Rows from block 6, named by matrix and row number. Rows with one number belong to one attention dimension. Each number is 200 + 40 x the weight over its row's rms, rounded and kept within 0 to 999. All counts start at 0. After the name is the row's rms in percent of the matrix's.
# v: attention value (model.blocks.6.attn.v.weight, 160x160), inputs 80-159
# proj: attention output (model.blocks.6.attn.proj.weight, 160x160, transposed), outputs 80-159
v.27,095,159,234,272,169,230,145,252,234,212,155,179,187,161,209,197,210,156,212,179,205,232,206,214,169,238,166,194,206,204,272,184,192,109,173,259,101,224,215,196,239,194,260,192,251,247,197,181,197,176,235,175,230,172,247,185,152,230,250,268,208,196,177,210,183,199,226,170,194,199,173,221,178,202,181,279,223,143,231,256,169
proj.27,097,239,139,258,192,167,182,192,131,252,170,221,176,193,183,268,249,223,107,194,194,240,228,230,197,191,204,198,186,199,200,236,217,146,248,187,189,147,240,218,169,149,202,222,173,235,142,215,158,222,237,207,118,271,199,235,288,180,188,161,230,189,224,72,224,111,243,195,173,195,232,209,219,232,194,193,168,225,173,226,222
v.28,106,190,200,207,226,180,214,218,186,116,196,199,227,225,183,259,156,210,211,211,241,180,231,198,177,169,186,189,161,209,262,265,195,196,125,208,199,184,136,199,202,208,132,294,153,173,273,215,194,190,183,266,195,226,216,282,122,175,231,243,188,235,181,209,231,248,224,214,185,249,190,175,215,189,256,198,273,168,139,132,186
proj.28,097,286,205,206,191,240,223,234,187,251,198,189,150,214,282,131,159,243,199,268,249,219,209,206,215,179,293,234,206,144,207,169,226,215,215,163,244,235,195,195,187,244,231,142,150,175,199,154,155,208,167,152,234,184,152,145,238,238,133,238,150,199,233,196,156,218,206,213,233,232,221,182,213,234,144,160,130,162,309,241,226
v.29,100,170,205,261,199,208,198,218,191,179,161,195,214,207,230,297,163,236,156,220,265,201,228,175,173,240,238,183,186,155,205,315,150,184,128,146,235,210,136,176,222,252,138,264,170,173,169,207,206,205,168,181,301,279,187,218,167,228,206,230,172,275,197,198,189,250,117,204,225,178,192,256,266,194,219,106,251,159,169,180,153
proj.29,102,198,204,202,142,222,271,190,157,199,219,192,217,249,148,178,235,232,177,171,180,183,187,142,216,131,204,247,226,216,182,186,173,237,246,233,147,222,234,296,169,209,198,176,192,196,261,177,205,203,287,163,207,82,227,167,215,181,133,203,156,200,203,233,159,192,239,183,214,226,168,224,125,178,177,231,190,163,168,194,250
v.30,112,260,188,215,174,137,192,204,192,154,226,211,176,161,242,191,151,195,139,255,194,216,202,214,231,199,154,325,257,150,181,256,109,177,195,172,202,203,112,131,228,228,217,193,234,223,177,213,219,182,169,159,296,187,133,171,175,202,195,199,204,283,214,269,186,259,147,225,194,230,211,237,210,190,224,247,210,170,174,212,217
proj.30,117,169,169,227,190,165,243,264,149,231,181,154,191,262,142,159,241,251,246,167,180,197,238,247,181,200,203,235,125,207,213,160,289,255,195,237,188,147,210,279,224,212,192,208,197,253,208,190,214,201,260,252,213,168,301,189,290,199,191,148,127,220,175,145,238,124,167,146,241,231,240,201,193,149,246,242,135,254,170,240,234
v.31,093,276,197,208,226,179,130,170,195,203,181,188,198,227,170,190,251,262,164,249,172,127,144,233,206,162,188,185,179,165,173,132,185,258,251,290,204,179,237,246,162,205,270,171,233,217,218,249,133,212,208,167,160,205,126,138,196,151,214,229,161,134,243,241,319,180,175,202,163,209,207,260,200,190,167,213,213,210,159,235,202
proj.31,096,129,240,189,289,188,207,140,257,228,189,156,184,220,250,196,154,196,219,136,190,207,224,129,161,257,180,212,217,193,173,217,248,212,143,121,148,194,190,214,250,230,146,179,197,150,199,223,250,199,228,235,202,214,239,277,118,209,302,148,306,192,194,153,162,214,169,166,227,203,205,165,235,157,225,224,249,216,147,177,252
v.32,105,253,179,169,156,261,227,169,212,192,169,222,199,175,313,102,145,176,200,255,253,197,186,213,223,284,230,221,183,158,162,211,182,199,161,228,133,219,98,170,215,215,234,165,211,149,173,168,219,201,178,153,183,260,196,245,214,101,217,233,239,236,169,226,239,204,261,246,244,228,176,267,183,231,173,220,141,238,152,237,203
proj.32,101,177,205,190,205,162,212,181,255,227,177,182,236,180,225,279,200,195,181,239,169,152,216,212,203,182,203,137,188,180,163,245,304,260,156,268,203,192,240,239,160,209,210,177,187,199,232,251,133,233,194,158,229,133,132,207,188,217,195,151,120,187,247,159,138,239,227,181,165,120,170,161,279,194,233,229,238,143,277,255,170
v.33,092,151,127,195,292,129,194,230,278,163,199,217,233,194,163,245,203,219,196,132,222,143,182,196,234,227,244,253,285,172,211,124,217,236,196,217,179,173,189,104,214,195,199,105,210,209,187,178,225,250,266,158,162,172,180,241,204,187,217,201,207,182,222,192,202,132,121,217,249,150,186,111,247,160,246,167,184,166,254,228,179
proj.33,102,142,277,151,187,170,163,221,198,155,233,276,141,159,162,184,164,252,278,137,210,267,181,271,236,248,168,165,161,180,251,267,243,166,232,204,194,180,218,162,249,227,188,175,205,239,137,239,147,181,191,226,194,177,236,131,151,232,229,249,197,189,159,222,224,190,257,205,210,204,170,238,180,238,182,199,171,223,197,192,220
v.34,102,156,264,132,228,165,178,150,170,205,135,133,203,178,219,217,216,294,257,223,230,199,133,171,153,196,199,202,217,145,150,223,181,212,210,178,244,282,183,264,280,219,207,194,117,175,179,242,207,207,140,232,235,216,179,151,234,262,249,222,158,120,235,243,160,161,171,252,255,239,235,164,236,244,251,153,198,202,154,238,207
proj.34,097,225,135,221,161,246,213,239,182,152,196,256,240,182,204,276,223,175,178,168,188,222,198,204,201,214,217,206,193,201,147,254,193,142,276,211,114,188,191,107,119,157,191,231,239,272,220,196,220,197,202,249,181,173,186,251,181,194,228,209,224,257,228,160,256,304,213,152,163,217,164,262,206,255,216,136,147,240,218,199,271
v.35,100,201,229,186,287,253,184,246,234,165,173,193,156,226,229,213,228,221,216,144,139,239,285,196,179,203,217,182,213,157,215,152,200,178,248,226,206,207,169,228,217,211,132,204,140,179,204,175,195,221,166,179,233,251,239,227,137,249,244,189,275,123,179,203,192,245,321,186,194,210,236,183,190,259,165,231,185,239,134,185,146
proj.35,103,259,185,189,217,141,240,241,115,212,226,146,152,213,227,197,192,212,202,280,197,189,160,229,181,189,192,199,205,294,140,259,237,212,219,203,160,196,198,166,166,265,212,120,214,243,252,195,139,252,226,278,208,241,134,187,168,142,187,218,148,247,254,237,186,226,237,189,252,199,200,233,276,187,149,169,209,186,207,247,219
v.36,088,205,176,182,137,163,129,203,171,203,182,194,186,181,190,176,180,241,205,210,185,215,170,222,259,225,171,260,250,173,143,211,180,180,122,163,183,162,241,230,169,181,196,155,164,185,232,147,86,230,241,277,184,208,225,213,222,116,209,216,186,141,164,268,165,212,121,225,242,280,122,154,202,220,169,183,221,222,178,174,169
proj.36,083,160,214,208,209,250,226,216,251,198,193,155,127,250,202,162,164,242,173,248,218,169,141,200,122,180,169,155,123,167,222,278,205,179,295,240,179,215,153,206,176,223,124,229,203,173,225,276,221,215,221,188,240,134,200,199,280,235,202,153,219,162,229,157,225,131,189,153,139,196,251,263,271,138,200,246,192,157,211,147,208
v.37,100,144,162,161,239,192,249,159,214,165,165,228,197,218,179,303,207,136,211,149,157,213,227,269,179,288,199,218,261,221,177,194,164,171,203,235,250,199,180,278,199,245,223,217,196,202,217,237,210,199,236,192,233,208,239,194,148,191,178,252,206,177,246,207,266,219,173,208,265,192,188,187,206,180,121,142,165,270,235,219,108
proj.37,100,210,176,267,191,200,100,239,214,195,224,188,92,220,299,154,197,168,170,200,189,235,178,203,254,175,244,223,148,186,237,144,222,280,191,197,174,182,198,175,242,167,213,192,188,185,198,136,264,220,182,188,221,160,206,149,222,156,252,166,109,201,185,252,148,182,229,147,204,136,194,219,219,164,250,179,241,200,143,198,262
v.38,089,146,215,180,237,107,193,202,241,205,223,188,210,219,164,254,211,241,273,112,185,204,190,229,171,155,247,189,238,233,219,235,185,208,240,214,167,235,196,226,212,191,214,149,141,207,231,262,232,163,160,84,223,221,169,144,266,225,226,217,141,261,221,206,208,164,163,175,226,147,274,230,238,209,210,199,299,208,232,222,214
proj.38,113,221,211,166,181,305,185,195,163,229,124,221,210,103,284,225,226,191,210,250,172,183,241,209,249,218,211,247,185,176,191,202,149,150,149,172,208,228,224,112,190,188,209,242,233,259,222,148,196,211,233,240,167,213,263,206,187,211,153,218,270,193,167,165,216,125,182,199,217,274,154,164,166,270,118,178,109,221,225,206,240
v.39,091,159,240,215,250,201,171,169,259,150,203,275,202,143,182,223,254,232,227,151,185,199,149,214,193,188,225,183,169,133,185,205,182,192,289,219,195,220,198,189,240,297,182,167,138,150,144,242,199,190,220,117,307,218,301,251,291,304,253,186,163,161,199,187,217,226,191,144,259,172,179,193,223,191,216,205,236,205,175,292,207
proj.39,095,219,174,212,157,188,186,294,170,168,227,153,261,179,216,152,169,213,122,241,116,201,231,192,170,186,152,279,241,272,228,213,283,225,201,83,276,192,215,165,194,179,183,231,278,215,215,203,164,198,258,218,166,222,90,229,182,190,255,172,190,207,211,161,254,239,188,176,191,208,172,218,224,239,194,262,142,218,197,228,202
v.40,115,203,198,255,149,273,245,185,226,147,208,279,145,199,212,181,152,111,190,235,172,164,160,250,216,209,143,156,108,204,203,212,147,194,224,201,187,173,188,264,212,229,254,230,156,266,238,170,197,194,171,89,204,184,197,192,280,184,199,278,231,219,136,209,250,234,245,210,197,199,177,254,191,149,204,197,138,197,212,228,254
proj.40,106,193,166,206,221,193,229,233,157,230,246,202,225,151,263,217,252,273,130,202,190,192,270,187,163,234,205,203,233,190,225,233,173,210,196,253,215,198,200,220,132,153,240,173,190,170,183,197,155,199,216,214,219,207,202,203,193,215,204,98,174,194,211,209,155,194,212,254,146,142,212,152,253,197,186,227,186,186,128,212,148
v.41,106,201,279,239,135,202,235,187,148,211,178,193,238,185,223,183,105,166,171,219,189,259,155,160,242,201,205,161,218,181,152,185,167,209,237,240,171,215,175,204,214,249,184,261,223,195,242,198,211,164,194,275,191,229,133,198,168,195,203,266,223,272,181,240,230,190,178,249,128,202,206,236,143,230,240,165,122,222,126,249,204
proj.41,108,252,149,150,246,162,202,211,272,178,239,207,241,207,203,227,236,182,194,225,140,174,192,199,164,217,240,160,128,201,238,168,162,186,178,216,184,217,198,165,178,170,172,221,140,153,161,188,214,237,151,144,213,235,235,176,258,239,205,203,170,161,203,264,142,202,304,258,166,126,205,159,200,248,235,162,248,204,138,277,170
v.42,095,205,149,242,176,190,177,206,157,221,180,194,204,178,264,192,255,233,131,130,275,176,231,170,179,250,183,176,206,209,187,237,139,109,163,242,182,184,246,178,192,177,140,214,176,190,263,181,170,218,218,187,132,195,157,237,210,225,224,193,233,135,271,226,205,217,223,195,283,269,210,206,187,255,138,202,230,206,149,209,217
proj.42,088,198,203,208,190,151,210,150,248,224,174,80,243,232,173,184,174,212,217,242,153,164,201,221,238,178,171,291,173,202,211,227,323,264,192,161,203,244,131,199,208,158,201,177,173,177,209,202,195,245,193,201,205,192,266,148,132,143,172,171,152,198,167,94,183,181,182,163,220,186,226,265,207,138,271,208,188,235,237,213,186
v.43,101,224,247,154,183,136,177,215,168,195,219,239,221,141,226,236,191,186,232,156,202,206,193,161,171,165,115,271,199,148,229,230,216,202,137,168,120,172,250,244,145,202,148,130,233,186,214,190,193,189,252,186,171,259,247,309,251,274,197,254,162,165,219,142,267,222,155,148,226,235,211,214,152,232,159,180,192,213,216,229,178
proj.43,089,195,169,183,216,245,221,174,324,207,183,173,168,231,196,178,198,146,220,255,192,139,211,195,187,173,211,158,187,208,229,141,236,243,239,162,194,231,163,116,242,195,196,214,246,232,212,218,147,217,170,194,208,229,193,174,191,168,254,225,242,215,214,196,301,67,225,216,180,216,185,225,175,193,171,264,141,199,170,216,199
v.44,102,183,216,218,243,221,242,217,270,179,218,215,109,195,189,226,177,215,146,316,257,223,203,200,223,191,120,160,108,163,149,170,216,156,233,276,219,180,224,169,213,218,233,209,204,210,227,210,136,172,207,158,217,123,210,199,174,199,181,211,253,281,87,191,171,181,241,157,179,181,197,229,219,145,208,130,218,287,191,186,261
proj.44,084,198,178,157,119,237,216,226,195,207,241,265,171,138,190,277,198,237,250,152,178,184,220,197,158,215,237,213,248,242,217,129,164,162,196,221,258,191,144,211,190,257,182,140,152,187,179,176,189,146,185,275,194,255,223,227,225,276,242,248,106,173,203,194,167,197,178,229,186,137,230,280,208,184,152,230,269,200,163,175,215
v.45,088,137,238,161,142,173,158,206,228,184,226,206,208,208,163,246,170,256,237,200,226,206,127,148,249,229,228,261,271,228,160,221,139,197,167,240,205,265,218,189,209,233,117,248,231,224,208,160,150,158,245,196,270,224,225,223,191,197,260,239,220,136,246,204,200,169,132,179,251,197,274,207,215,154,210,171,198,183,193,198,243
proj.45,088,144,177,160,221,205,186,166,191,210,75,239,230,222,183,198,193,166,194,236,124,225,191,161,147,179,223,217,141,170,254,220,198,249,211,164,201,179,200,200,222,182,194,228,204,220,234,194,220,168,231,199,116,183,128,168,225,243,243,124,180,165,192,205,264,183,262,181,211,204,246,236,248,269,157,205,143,212,145,221,185
v.46,101,191,234,162,203,188,202,176,96,218,176,141,180,208,229,194,234,238,176,233,231,220,107,155,239,151,204,235,258,204,178,211,184,152,182,125,192,247,258,209,108,189,215,187,149,175,232,163,175,212,199,267,187,169,135,144,190,223,129,139,298,207,200,225,109,157,171,167,220,141,241,191,182,258,217,177,194,199,164,165,199
proj.46,095,213,171,183,190,243,254,197,262,212,208,183,268,220,193,205,185,223,159,184,240,242,193,156,133,201,208,222,141,197,187,273,169,209,205,244,162,190,159,168,247,173,145,226,149,166,182,165,238,128,148,218,232,209,289,184,246,205,215,239,220,231,177,191,232,251,195,265,179,256,150,177,208,196,169,199,257,204,237,134,181
v.47,111,247,232,100,205,269,234,229,189,233,255,200,177,220,271,216,218,255,225,162,183,215,179,258,93,240,212,169,267,171,268,163,210,205,267,241,226,184,218,199,222,252,164,186,220,220,205,202,196,196,161,267,232,224,239,193,201,169,202,143,150,241,199,187,162,230,210,242,229,218,190,186,213,201,187,139,153,276,272,151,185
proj.47,108,239,152,243,171,228,140,158,181,156,203,298,143,210,201,158,235,186,256,192,242,198,304,201,204,197,207,175,164,211,172,179,159,201,91,154,197,124,201,175,196,188,190,186,182,179,209,263,230,242,214,167,226,213,126,159,277,160,183,199,219,121,196,289,245,232,188,235,222,165,221,172,214,121,184,281,242,126,208,267,164
v.48,098,215,218,213,282,227,196,163,289,293,243,201,202,232,192,123,253,165,194,235,198,197,217,149,172,233,269,182,193,199,169,178,243,159,215,204,200,158,274,210,212,102,150,214,183,247,238,175,143,250,289,164,183,192,193,260,166,257,235,112,226,219,109,221,149,171,228,125,171,169,188,195,287,219,243,206,207,171,211,199,227
proj.48,100,230,229,248,188,143,184,158,116,167,180,224,201,243,180,261,180,232,212,218,202,263,152,229,262,159,120,185,243,127,166,217,204,246,159,211,149,230,237,198,185,283,159,166,221,177,177,235,196,211,142,243,181,211,231,157,160,170,210,225,277,203,232,187,263,268,228,261,190,234,144,190,148,153,236,138,195,170,220,178,226
v.49,097,234,174,163,267,116,216,174,218,231,213,212,254,163,140,215,190,141,201,257,141,173,251,173,270,232,236,175,207,145,170,167,174,199,155,216,219,195,164,177,195,172,223,195,180,148,285,197,200,314,239,187,239,187,155,173,196,180,193,226,192,176,147,257,147,239,162,243,185,271,230,162,153,197,237,143,164,224,159,244,125
proj.49,102,221,153,204,149,100,166,258,209,150,188,154,184,259,187,201,162,248,219,187,289,204,146,152,168,220,217,152,222,250,275,213,265,204,266,276,177,179,227,186,178,232,226,185,217,149,132,216,128,164,167,171,211,155,221,241,186,231,175,261,212,234,255,192,256,206,251,161,128,101,199,222,183,186,201,157,194,162,207,244,232
v.50,105,93,152,217,284,212,169,257,199,195,264,243,187,197,199,242,223,216,157,176,168,152,257,305,231,212,217,190,182,252,265,263,169,230,182,204,257,181,279,124,160,186,232,159,249,229,177,230,144,213,165,194,191,157,245,187,152,180,187,200,206,199,196,147,187,229,117,222,231,184,256,234,175,152,140,211,261,207,205,216,184
proj.50,107,200,237,220,209,198,190,186,182,268,147,163,184,242,187,125,233,171,275,193,263,251,187,193,197,215,203,241,176,171,192,126,241,299,118,166,201,246,254,240,263,217,230,217,272,180,207,192,219,184,218,198,188,276,184,148,182,180,200,183,222,251,220,267,193,191,205,118,276,256,201,147,207,141,201,218,169,166,175,175,180
v.51,100,281,237,154,208,240,206,211,167,115,194,187,182,191,243,227,194,244,117,182,245,210,167,209,237,199,154,169,142,203,191,105,219,234,154,241,174,191,241,170,135,203,192,189,212,192,166,181,141,230,189,224,186,142,157,118,201,126,179,186,209,248,165,153,157,271,248,203,198,191,194,128,116,267,160,269,232,214,119,270,187
proj.51,109,197,218,234,160,214,200,182,283,222,208,131,202,198,218,139,187,203,251,197,231,159,238,173,205,180,219,235,187,190,186,201,213,129,125,174,197,217,158,242,292,248,147,197,156,204,146,188,274,270,207,178,201,235,245,282,216,237,208,239,161,209,171,225,217,137,173,200,144,199,212,199,210,157,267,113,235,121,306,236,146
v.52,105,262,200,194,149,212,194,140,209,140,202,212,210,227,244,282,160,218,210,196,146,108,198,221,153,188,184,274,225,222,139,192,171,224,216,168,236,282,131,230,191,230,232,222,202,166,220,206,183,152,127,181,209,273,230,115,217,174,190,203,207,240,229,243,198,190,232,256,234,250,162,211,225,174,240,157,197,226,172,190,205
proj.52,099,163,153,199,251,239,131,147,152,260,216,201,277,173,198,186,190,206,237,199,244,243,259,141,231,181,227,178,186,191,202,208,133,180,166,237,187,126,207,171,215,148,273,151,210,166,217,180,205,211,208,168,199,154,202,236,263,154,178,230,209,173,178,286,185,253,227,190,168,119,204,249,245,199,222,169,179,167,209,186,209
v.53,094,260,202,137,223,143,201,255,238,155,155,239,149,255,204,163,201,212,285,213,115,154,246,260,181,220,204,235,147,171,257,227,255,211,168,198,180,204,157,157,271,206,138,209,223,214,189,159,186,231,166,138,218,289,166,254,254,244,191,231,231,192,135,207,128,183,283,223,198,196,150,233,249,216,220,203,110,157,220,158,209
proj.53,091,204,215,279,194,250,216,99,145,162,225,201,131,144,161,230,259,204,184,249,252,210,178,221,185,203,151,130,177,267,215,224,183,249,238,300,172,194,202,185,180,249,228,196,255,146,246,249,136,224,192,285,220,173,196,259,196,169,216,182,194,238,269,149,249,189,205,177,216,198,159,176,158,154,161,213,190,214,223,191,243
v.54,109,184,195,255,201,221,165,171,143,208,249,231,201,228,257,203,236,244,196,184,241,183,155,236,161,218,249,198,224,232,137,197,186,242,204,206,228,170,206,189,197,182,166,144,208,249,177,185,139,164,182,194,172,184,266,246,158,207,223,173,148,253,188,227,205,196,222,187,175,226,163,183,252,185,180,222,137,236,256,252,248
proj.54,106,156,219,181,192,219,223,234,155,149,197,234,184,177,147,203,142,221,205,183,193,201,259,267,222,235,200,165,207,180,170,121,227,232,183,153,303,173,214,223,222,222,235,172,220,247,167,175,200,176,211,135,233,209,139,149,220,150,137,188,191,172,264,225,192,263,215,205,246,117,164,243,236,161,226,178,185,146,223,219,175
v.55,101,214,241,219,233,193,270,139,201,211,198,224,232,175,146,149,163,141,283,262,195,221,222,185,180,231,172,209,178,112,229,170,194,182,196,146,196,278,85,215,188,187,242,207,208,219,190,199,265,152,284,230,196,167,220,190,230,208,199,173,249,180,172,198,246,216,137,191,151,111,234,185,187,146,247,224,233,236,195,254,134
proj.55,102,166,206,184,238,121,172,292,174,154,163,183,234,216,184,290,146,164,123,205,213,204,159,171,272,177,232,200,189,196,196,220,202,223,291,249,203,196,252,187,196,258,129,181,169,219,197,134,186,193,175,216,148,212,231,262,156,156,231,211,172,231,171,189,133,224,311,195,144,228,198,207,236,249,177,148,193,223,157,200,291
v.56,092,162,180,194,203,176,288,155,147,138,142,189,200,234,236,174,142,158,185,160,121,123,162,195,213,183,215,181,216,254,127,290,127,193,208,193,236,177,233,211,143,251,219,241,163,167,195,247,165,202,194,201,247,218,165,145,189,242,155,179,193,214,189,278,163,154,159,207,244,161,183,211,267,205,203,161,204,220,191,178,186
proj.56,083,224,173,187,185,239,218,183,202,259,264,191,164,189,261,172,256,223,203,170,234,224,188,278,117,207,206,226,152,213,238,195,213,180,172,310,238,241,170,179,219,150,180,214,152,165,196,189,177,196,146,208,256,197,314,166,249,244,201,172,208,184,177,162,182,240,187,179,165,242,180,164,149,190,234,240,171,226,240,149,233
v.57,101,154,187,200,169,290,252,267,222,224,200,234,159,161,238,248,234,198,162,199,235,265,243,235,226,188,181,263,164,184,162,195,221,231,147,145,121,176,210,240,207,130,255,160,176,261,215,187,182,237,249,182,124,164,237,264,155,230,156,225,136,254,195,213,167,212,225,170,196,189,265,174,216,204,152,223,202,252,194,195,228
proj.57,087,178,207,210,233,213,184,204,191,275,215,259,164,255,174,123,188,209,188,147,205,194,128,288,216,178,204,181,266,200,198,260,218,178,155,248,149,229,236,206,197,223,179,180,191,240,190,185,217,195,154,231,271,213,149,166,172,181,175,140,241,140,237,178,209,147,143,201,217,202,149,215,224,137,192,218,200,153,179,131,179
v.58,101,189,270,213,304,238,186,165,250,193,164,198,222,153,149,235,260,232,219,170,185,166,197,267,176,252,98,178,222,181,181,200,228,134,227,212,266,142,289,149,250,226,231,179,199,148,267,208,180,151,163,198,276,220,235,200,212,230,277,106,174,166,224,212,219,181,176,179,242,221,217,197,207,168,226,252,216,144,198,242,228
proj.58,083,195,197,226,240,146,196,195,202,214,235,234,228,167,143,206,182,223,132,198,221,230,213,58,194,173,199,238,210,209,230,228,194,227,248,115,169,138,159,176,203,210,200,192,210,242,183,167,235,243,235,264,179,161,175,229,153,199,205,273,199,223,191,151,222,193,163,204,228,173,192,214,221,185,249,195,173,234,224,179,215
v.59,096,121,254,221,167,198,240,187,193,200,260,266,170,203,183,261,269,237,256,214,227,202,213,191,232,222,162,266,189,156,284,197,164,282,213,180,172,298,77,158,175,201,216,193,224,183,189,192,223,191,277,167,238,208,235,229,238,221,173,165,211,248,193,167,161,207,152,123,150,131,199,196,234,145,220,238,139,209,212,235,201
proj.59,085,148,204,214,199,211,134,198,217,173,140,200,229,169,199,179,195,190,113,214,203,155,188,241,234,160,221,180,159,269,251,197,248,263,223,175,261,182,256,236,199,178,181,235,201,230,195,208,246,170,195,234,132,240,140,204,182,123,272,120,179,133,178,209,232,191,255,206,138,144,219,199,188,175,195,243,187,265,158,190,210
v.60,088,257,232,216,183,189,195,215,183,159,178,254,176,184,228,144,182,228,212,188,201,224,128,152,235,167,217,205,179,205,168,226,179,179,220,201,152,232,195,177,147,240,173,280,200,284,78,190,247,242,178,256,117,256,135,263,232,251,171,170,241,222,216,218,173,177,143,267,159,185,205,205,175,173,263,203,199,222,238,203,183
proj.60,089,189,174,205,229,226,180,218,157,136,220,175,180,198,186,231,171,187,205,252,180,254,198,254,91,188,198,158,236,146,200,275,178,173,207,209,220,176,213,187,239,212,193,203,181,148,224,174,175,205,195,175,222,227,133,208,209,177,196,201,239,195,202,185,136,243,193,188,222,299,189,237,221,254,151,214,213,200,182,229,223
v.61,107,157,251,170,188,224,258,239,140,185,189,177,222,155,183,319,182,167,140,145,201,187,165,268,204,150,143,164,169,216,224,179,180,107,204,149,213,209,222,179,144,234,278,218,203,189,244,214,174,154,189,224,191,169,196,135,154,195,198,227,248,208,270,234,209,185,142,228,195,175,249,166,147,210,208,161,163,158,171,132,195
proj.61,104,192,154,235,229,185,180,248,243,263,272,187,206,238,184,155,187,228,184,183,265,269,198,141,137,208,241,294,297,224,163,206,189,260,176,222,195,183,234,159,244,141,173,227,139,208,174,204,207,201,171,147,163,208,239,145,218,245,197,146,141,210,112,278,205,217,195,156,185,274,196,231,226,173,196,179,222,257,195,180,175
v.62,102,256,191,208,182,199,195,288,225,245,180,261,238,251,151,202,214,206,177,191,169,209,196,162,272,170,256,222,270,249,145,174,223,199,184,195,159,216,190,214,158,128,142,214,173,261,205,144,166,240,189,145,116,256,184,202,138,244,199,133,228,193,180,187,139,208,234,200,182,160,218,253,255,223,206,196,205,216,217,220,284
proj.62,100,258,177,110,269,226,205,70,196,171,186,145,178,146,194,223,147,143,201,185,197,177,202,190,192,180,162,205,207,185,241,294,213,193,176,214,169,176,263,233,239,222,156,208,154,181,147,160,197,212,197,165,237,244,180,188,233,197,114,237,241,128,220,156,232,148,199,206,216,306,174,137,273,227,188,206,181,184,207,201,164
v.63,111,175,175,171,215,187,193,227,177,214,248,221,188,204,130,233,196,168,130,165,202,205,222,286,286,244,192,217,144,213,304,207,192,218,182,247,132,196,201,180,237,168,131,153,169,228,271,79,150,240,176,163,207,203,162,191,200,139,233,196,228,164,263,182,269,162,150,217,242,170,217,204,233,166,151,182,196,140,246,241,240
proj.63,095,199,193,217,238,189,251,185,258,221,227,171,210,164,173,182,224,285,230,242,163,167,199,240,240,240,148,242,226,210,136,205,262,268,189,160,215,213,262,276,160,152,165,237,187,193,203,270,210,170,187,217,181,194,241,127,191,246,197,128,155,209,190,196,180,163,218,133,189,258,219,201,221,221,221,204,230,171,147,169,159
v.64,102,224,222,159,151,238,269,212,253,205,175,258,278,210,149,225,237,204,173,191,240,251,195,211,242,264,216,164,186,155,211,115,211,190,167,159,180,232,159,168,151,220,181,269,131,187,191,245,182,191,205,216,180,135,166,200,221,258,147,189,215,207,221,173,218,251,276,229,144,215,173,152,187,198,204,157,227,172,258,269,250
proj.64,110,185,229,240,269,131,184,192,120,148,241,168,182,199,246,228,104,178,225,229,137,211,248,168,208,121,134,223,227,270,246,246,207,233,216,169,236,172,241,187,222,185,126,163,194,146,136,153,248,225,195,203,254,269,187,132,146,200,224,218,183,173,153,293,241,167,113,230,183,209,171,142,180,236,217,172,196,204,226,156,119
v.65,108,255,181,204,201,127,172,176,147,207,206,198,227,153,210,175,161,178,273,161,183,264,97,138,276,214,217,226,280,171,222,153,234,127,170,271,172,238,277,159,156,215,180,176,193,229,222,229,175,214,244,271,284,270,165,290,206,191,195,182,199,161,202,151,185,201,219,181,232,213,214,173,206,199,247,206,171,179,249,204,184
proj.65,100,158,210,154,152,247,189,275,216,235,187,250,160,212,136,262,220,194,121,234,193,129,189,235,117,209,243,285,205,251,226,269,150,188,203,158,205,273,187,194,194,238,214,199,249,223,171,213,236,198,148,147,175,161,196,153,232,184,196,236,156,176,221,185,130,160,257,149,138,204,177,247,148,227,140,183,256,209,204,208,157
v.66,096,167,198,241,242,165,184,188,181,185,162,203,237,155,188,231,219,288,227,218,185,181,208,253,202,123,160,166,182,229,190,198,150,181,158,176,214,228,197,221,170,241,122,191,239,207,194,150,250,177,261,187,207,130,187,168,114,195,237,266,183,241,165,234,103,218,149,156,267,252,207,140,254,212,168,228,188,228,177,159,231
proj.66,098,118,219,222,237,185,164,172,226,216,237,191,184,181,194,169,193,180,211,183,166,166,161,179,177,263,290,221,233,209,187,210,185,218,162,271,186,174,153,196,139,153,257,161,244,141,160,230,105,245,162,221,149,191,160,202,238,176,185,168,231,180,206,159,194,203,243,223,122,158,193,298,219,232,134,225,177,223,202,197,238
v.67,089,231,205,210,200,120,162,210,162,186,255,142,129,208,300,245,203,211,192,221,246,206,238,246,274,256,208,209,233,199,189,217,155,197,217,213,109,223,201,210,174,258,174,180,212,159,210,174,216,181,237,243,181,214,181,183,195,152,237,218,168,240,129,168,245,152,139,259,159,206,175,191,195,221,223,158,218,224,137,191,207
proj.67,080,151,267,195,241,173,178,129,164,240,145,206,230,162,192,160,220,206,156,189,180,187,171,116,146,175,183,131,225,218,175,206,132,330,204,226,208,186,152,209,169,109,180,231,204,208,201,231,228,210,198,211,156,171,184,210,248,240,267,229,164,224,215,245,168,239,234,209,190,253,220,206,257,169,279,203,199,121,163,209,222
v.68,096,226,220,183,217,195,182,247,215,226,186,146,204,229,185,208,195,199,147,256,223,197,275,255,120,209,270,123,178,183,198,161,143,186,171,187,219,232,167,229,174,305,171,166,209,124,254,202,195,188,238,174,203,245,233,239,231,190,220,224,213,237,210,272,126,132,202,192,234,230,163,209,259,177,179,202,225,254,200,178,245
proj.68,091,190,180,257,178,239,228,132,170,212,246,189,195,162,144,186,216,262,237,222,194,210,190,180,258,229,223,243,205,166,170,181,225,253,221,315,187,132,226,188,203,177,218,203,198,256,175,227,150,238,126,213,212,180,143,171,179,226,212,179,180,295,156,187,222,284,209,222,227,177,204,186,164,227,205,173,231,160,201,219,170
v.69,101,259,182,221,178,247,157,203,225,154,220,219,213,245,263,157,226,156,142,230,160,182,175,184,219,298,239,155,250,249,177,166,249,156,180,193,234,197,217,214,204,244,192,198,148,156,248,130,233,240,144,210,177,276,238,291,227,187,217,193,169,185,198,197,227,149,187,229,125,137,189,202,297,240,162,168,159,118,191,231,181
proj.69,108,172,297,146,209,210,210,203,161,189,187,213,255,142,149,269,156,275,182,128,159,213,215,217,159,148,238,274,161,198,230,163,144,293,234,201,172,258,233,214,232,241,217,226,238,224,170,315,161,203,227,226,248,125,199,160,185,188,176,206,175,209,172,171,185,214,272,226,208,143,173,171,153,147,271,162,224,218,255,176,207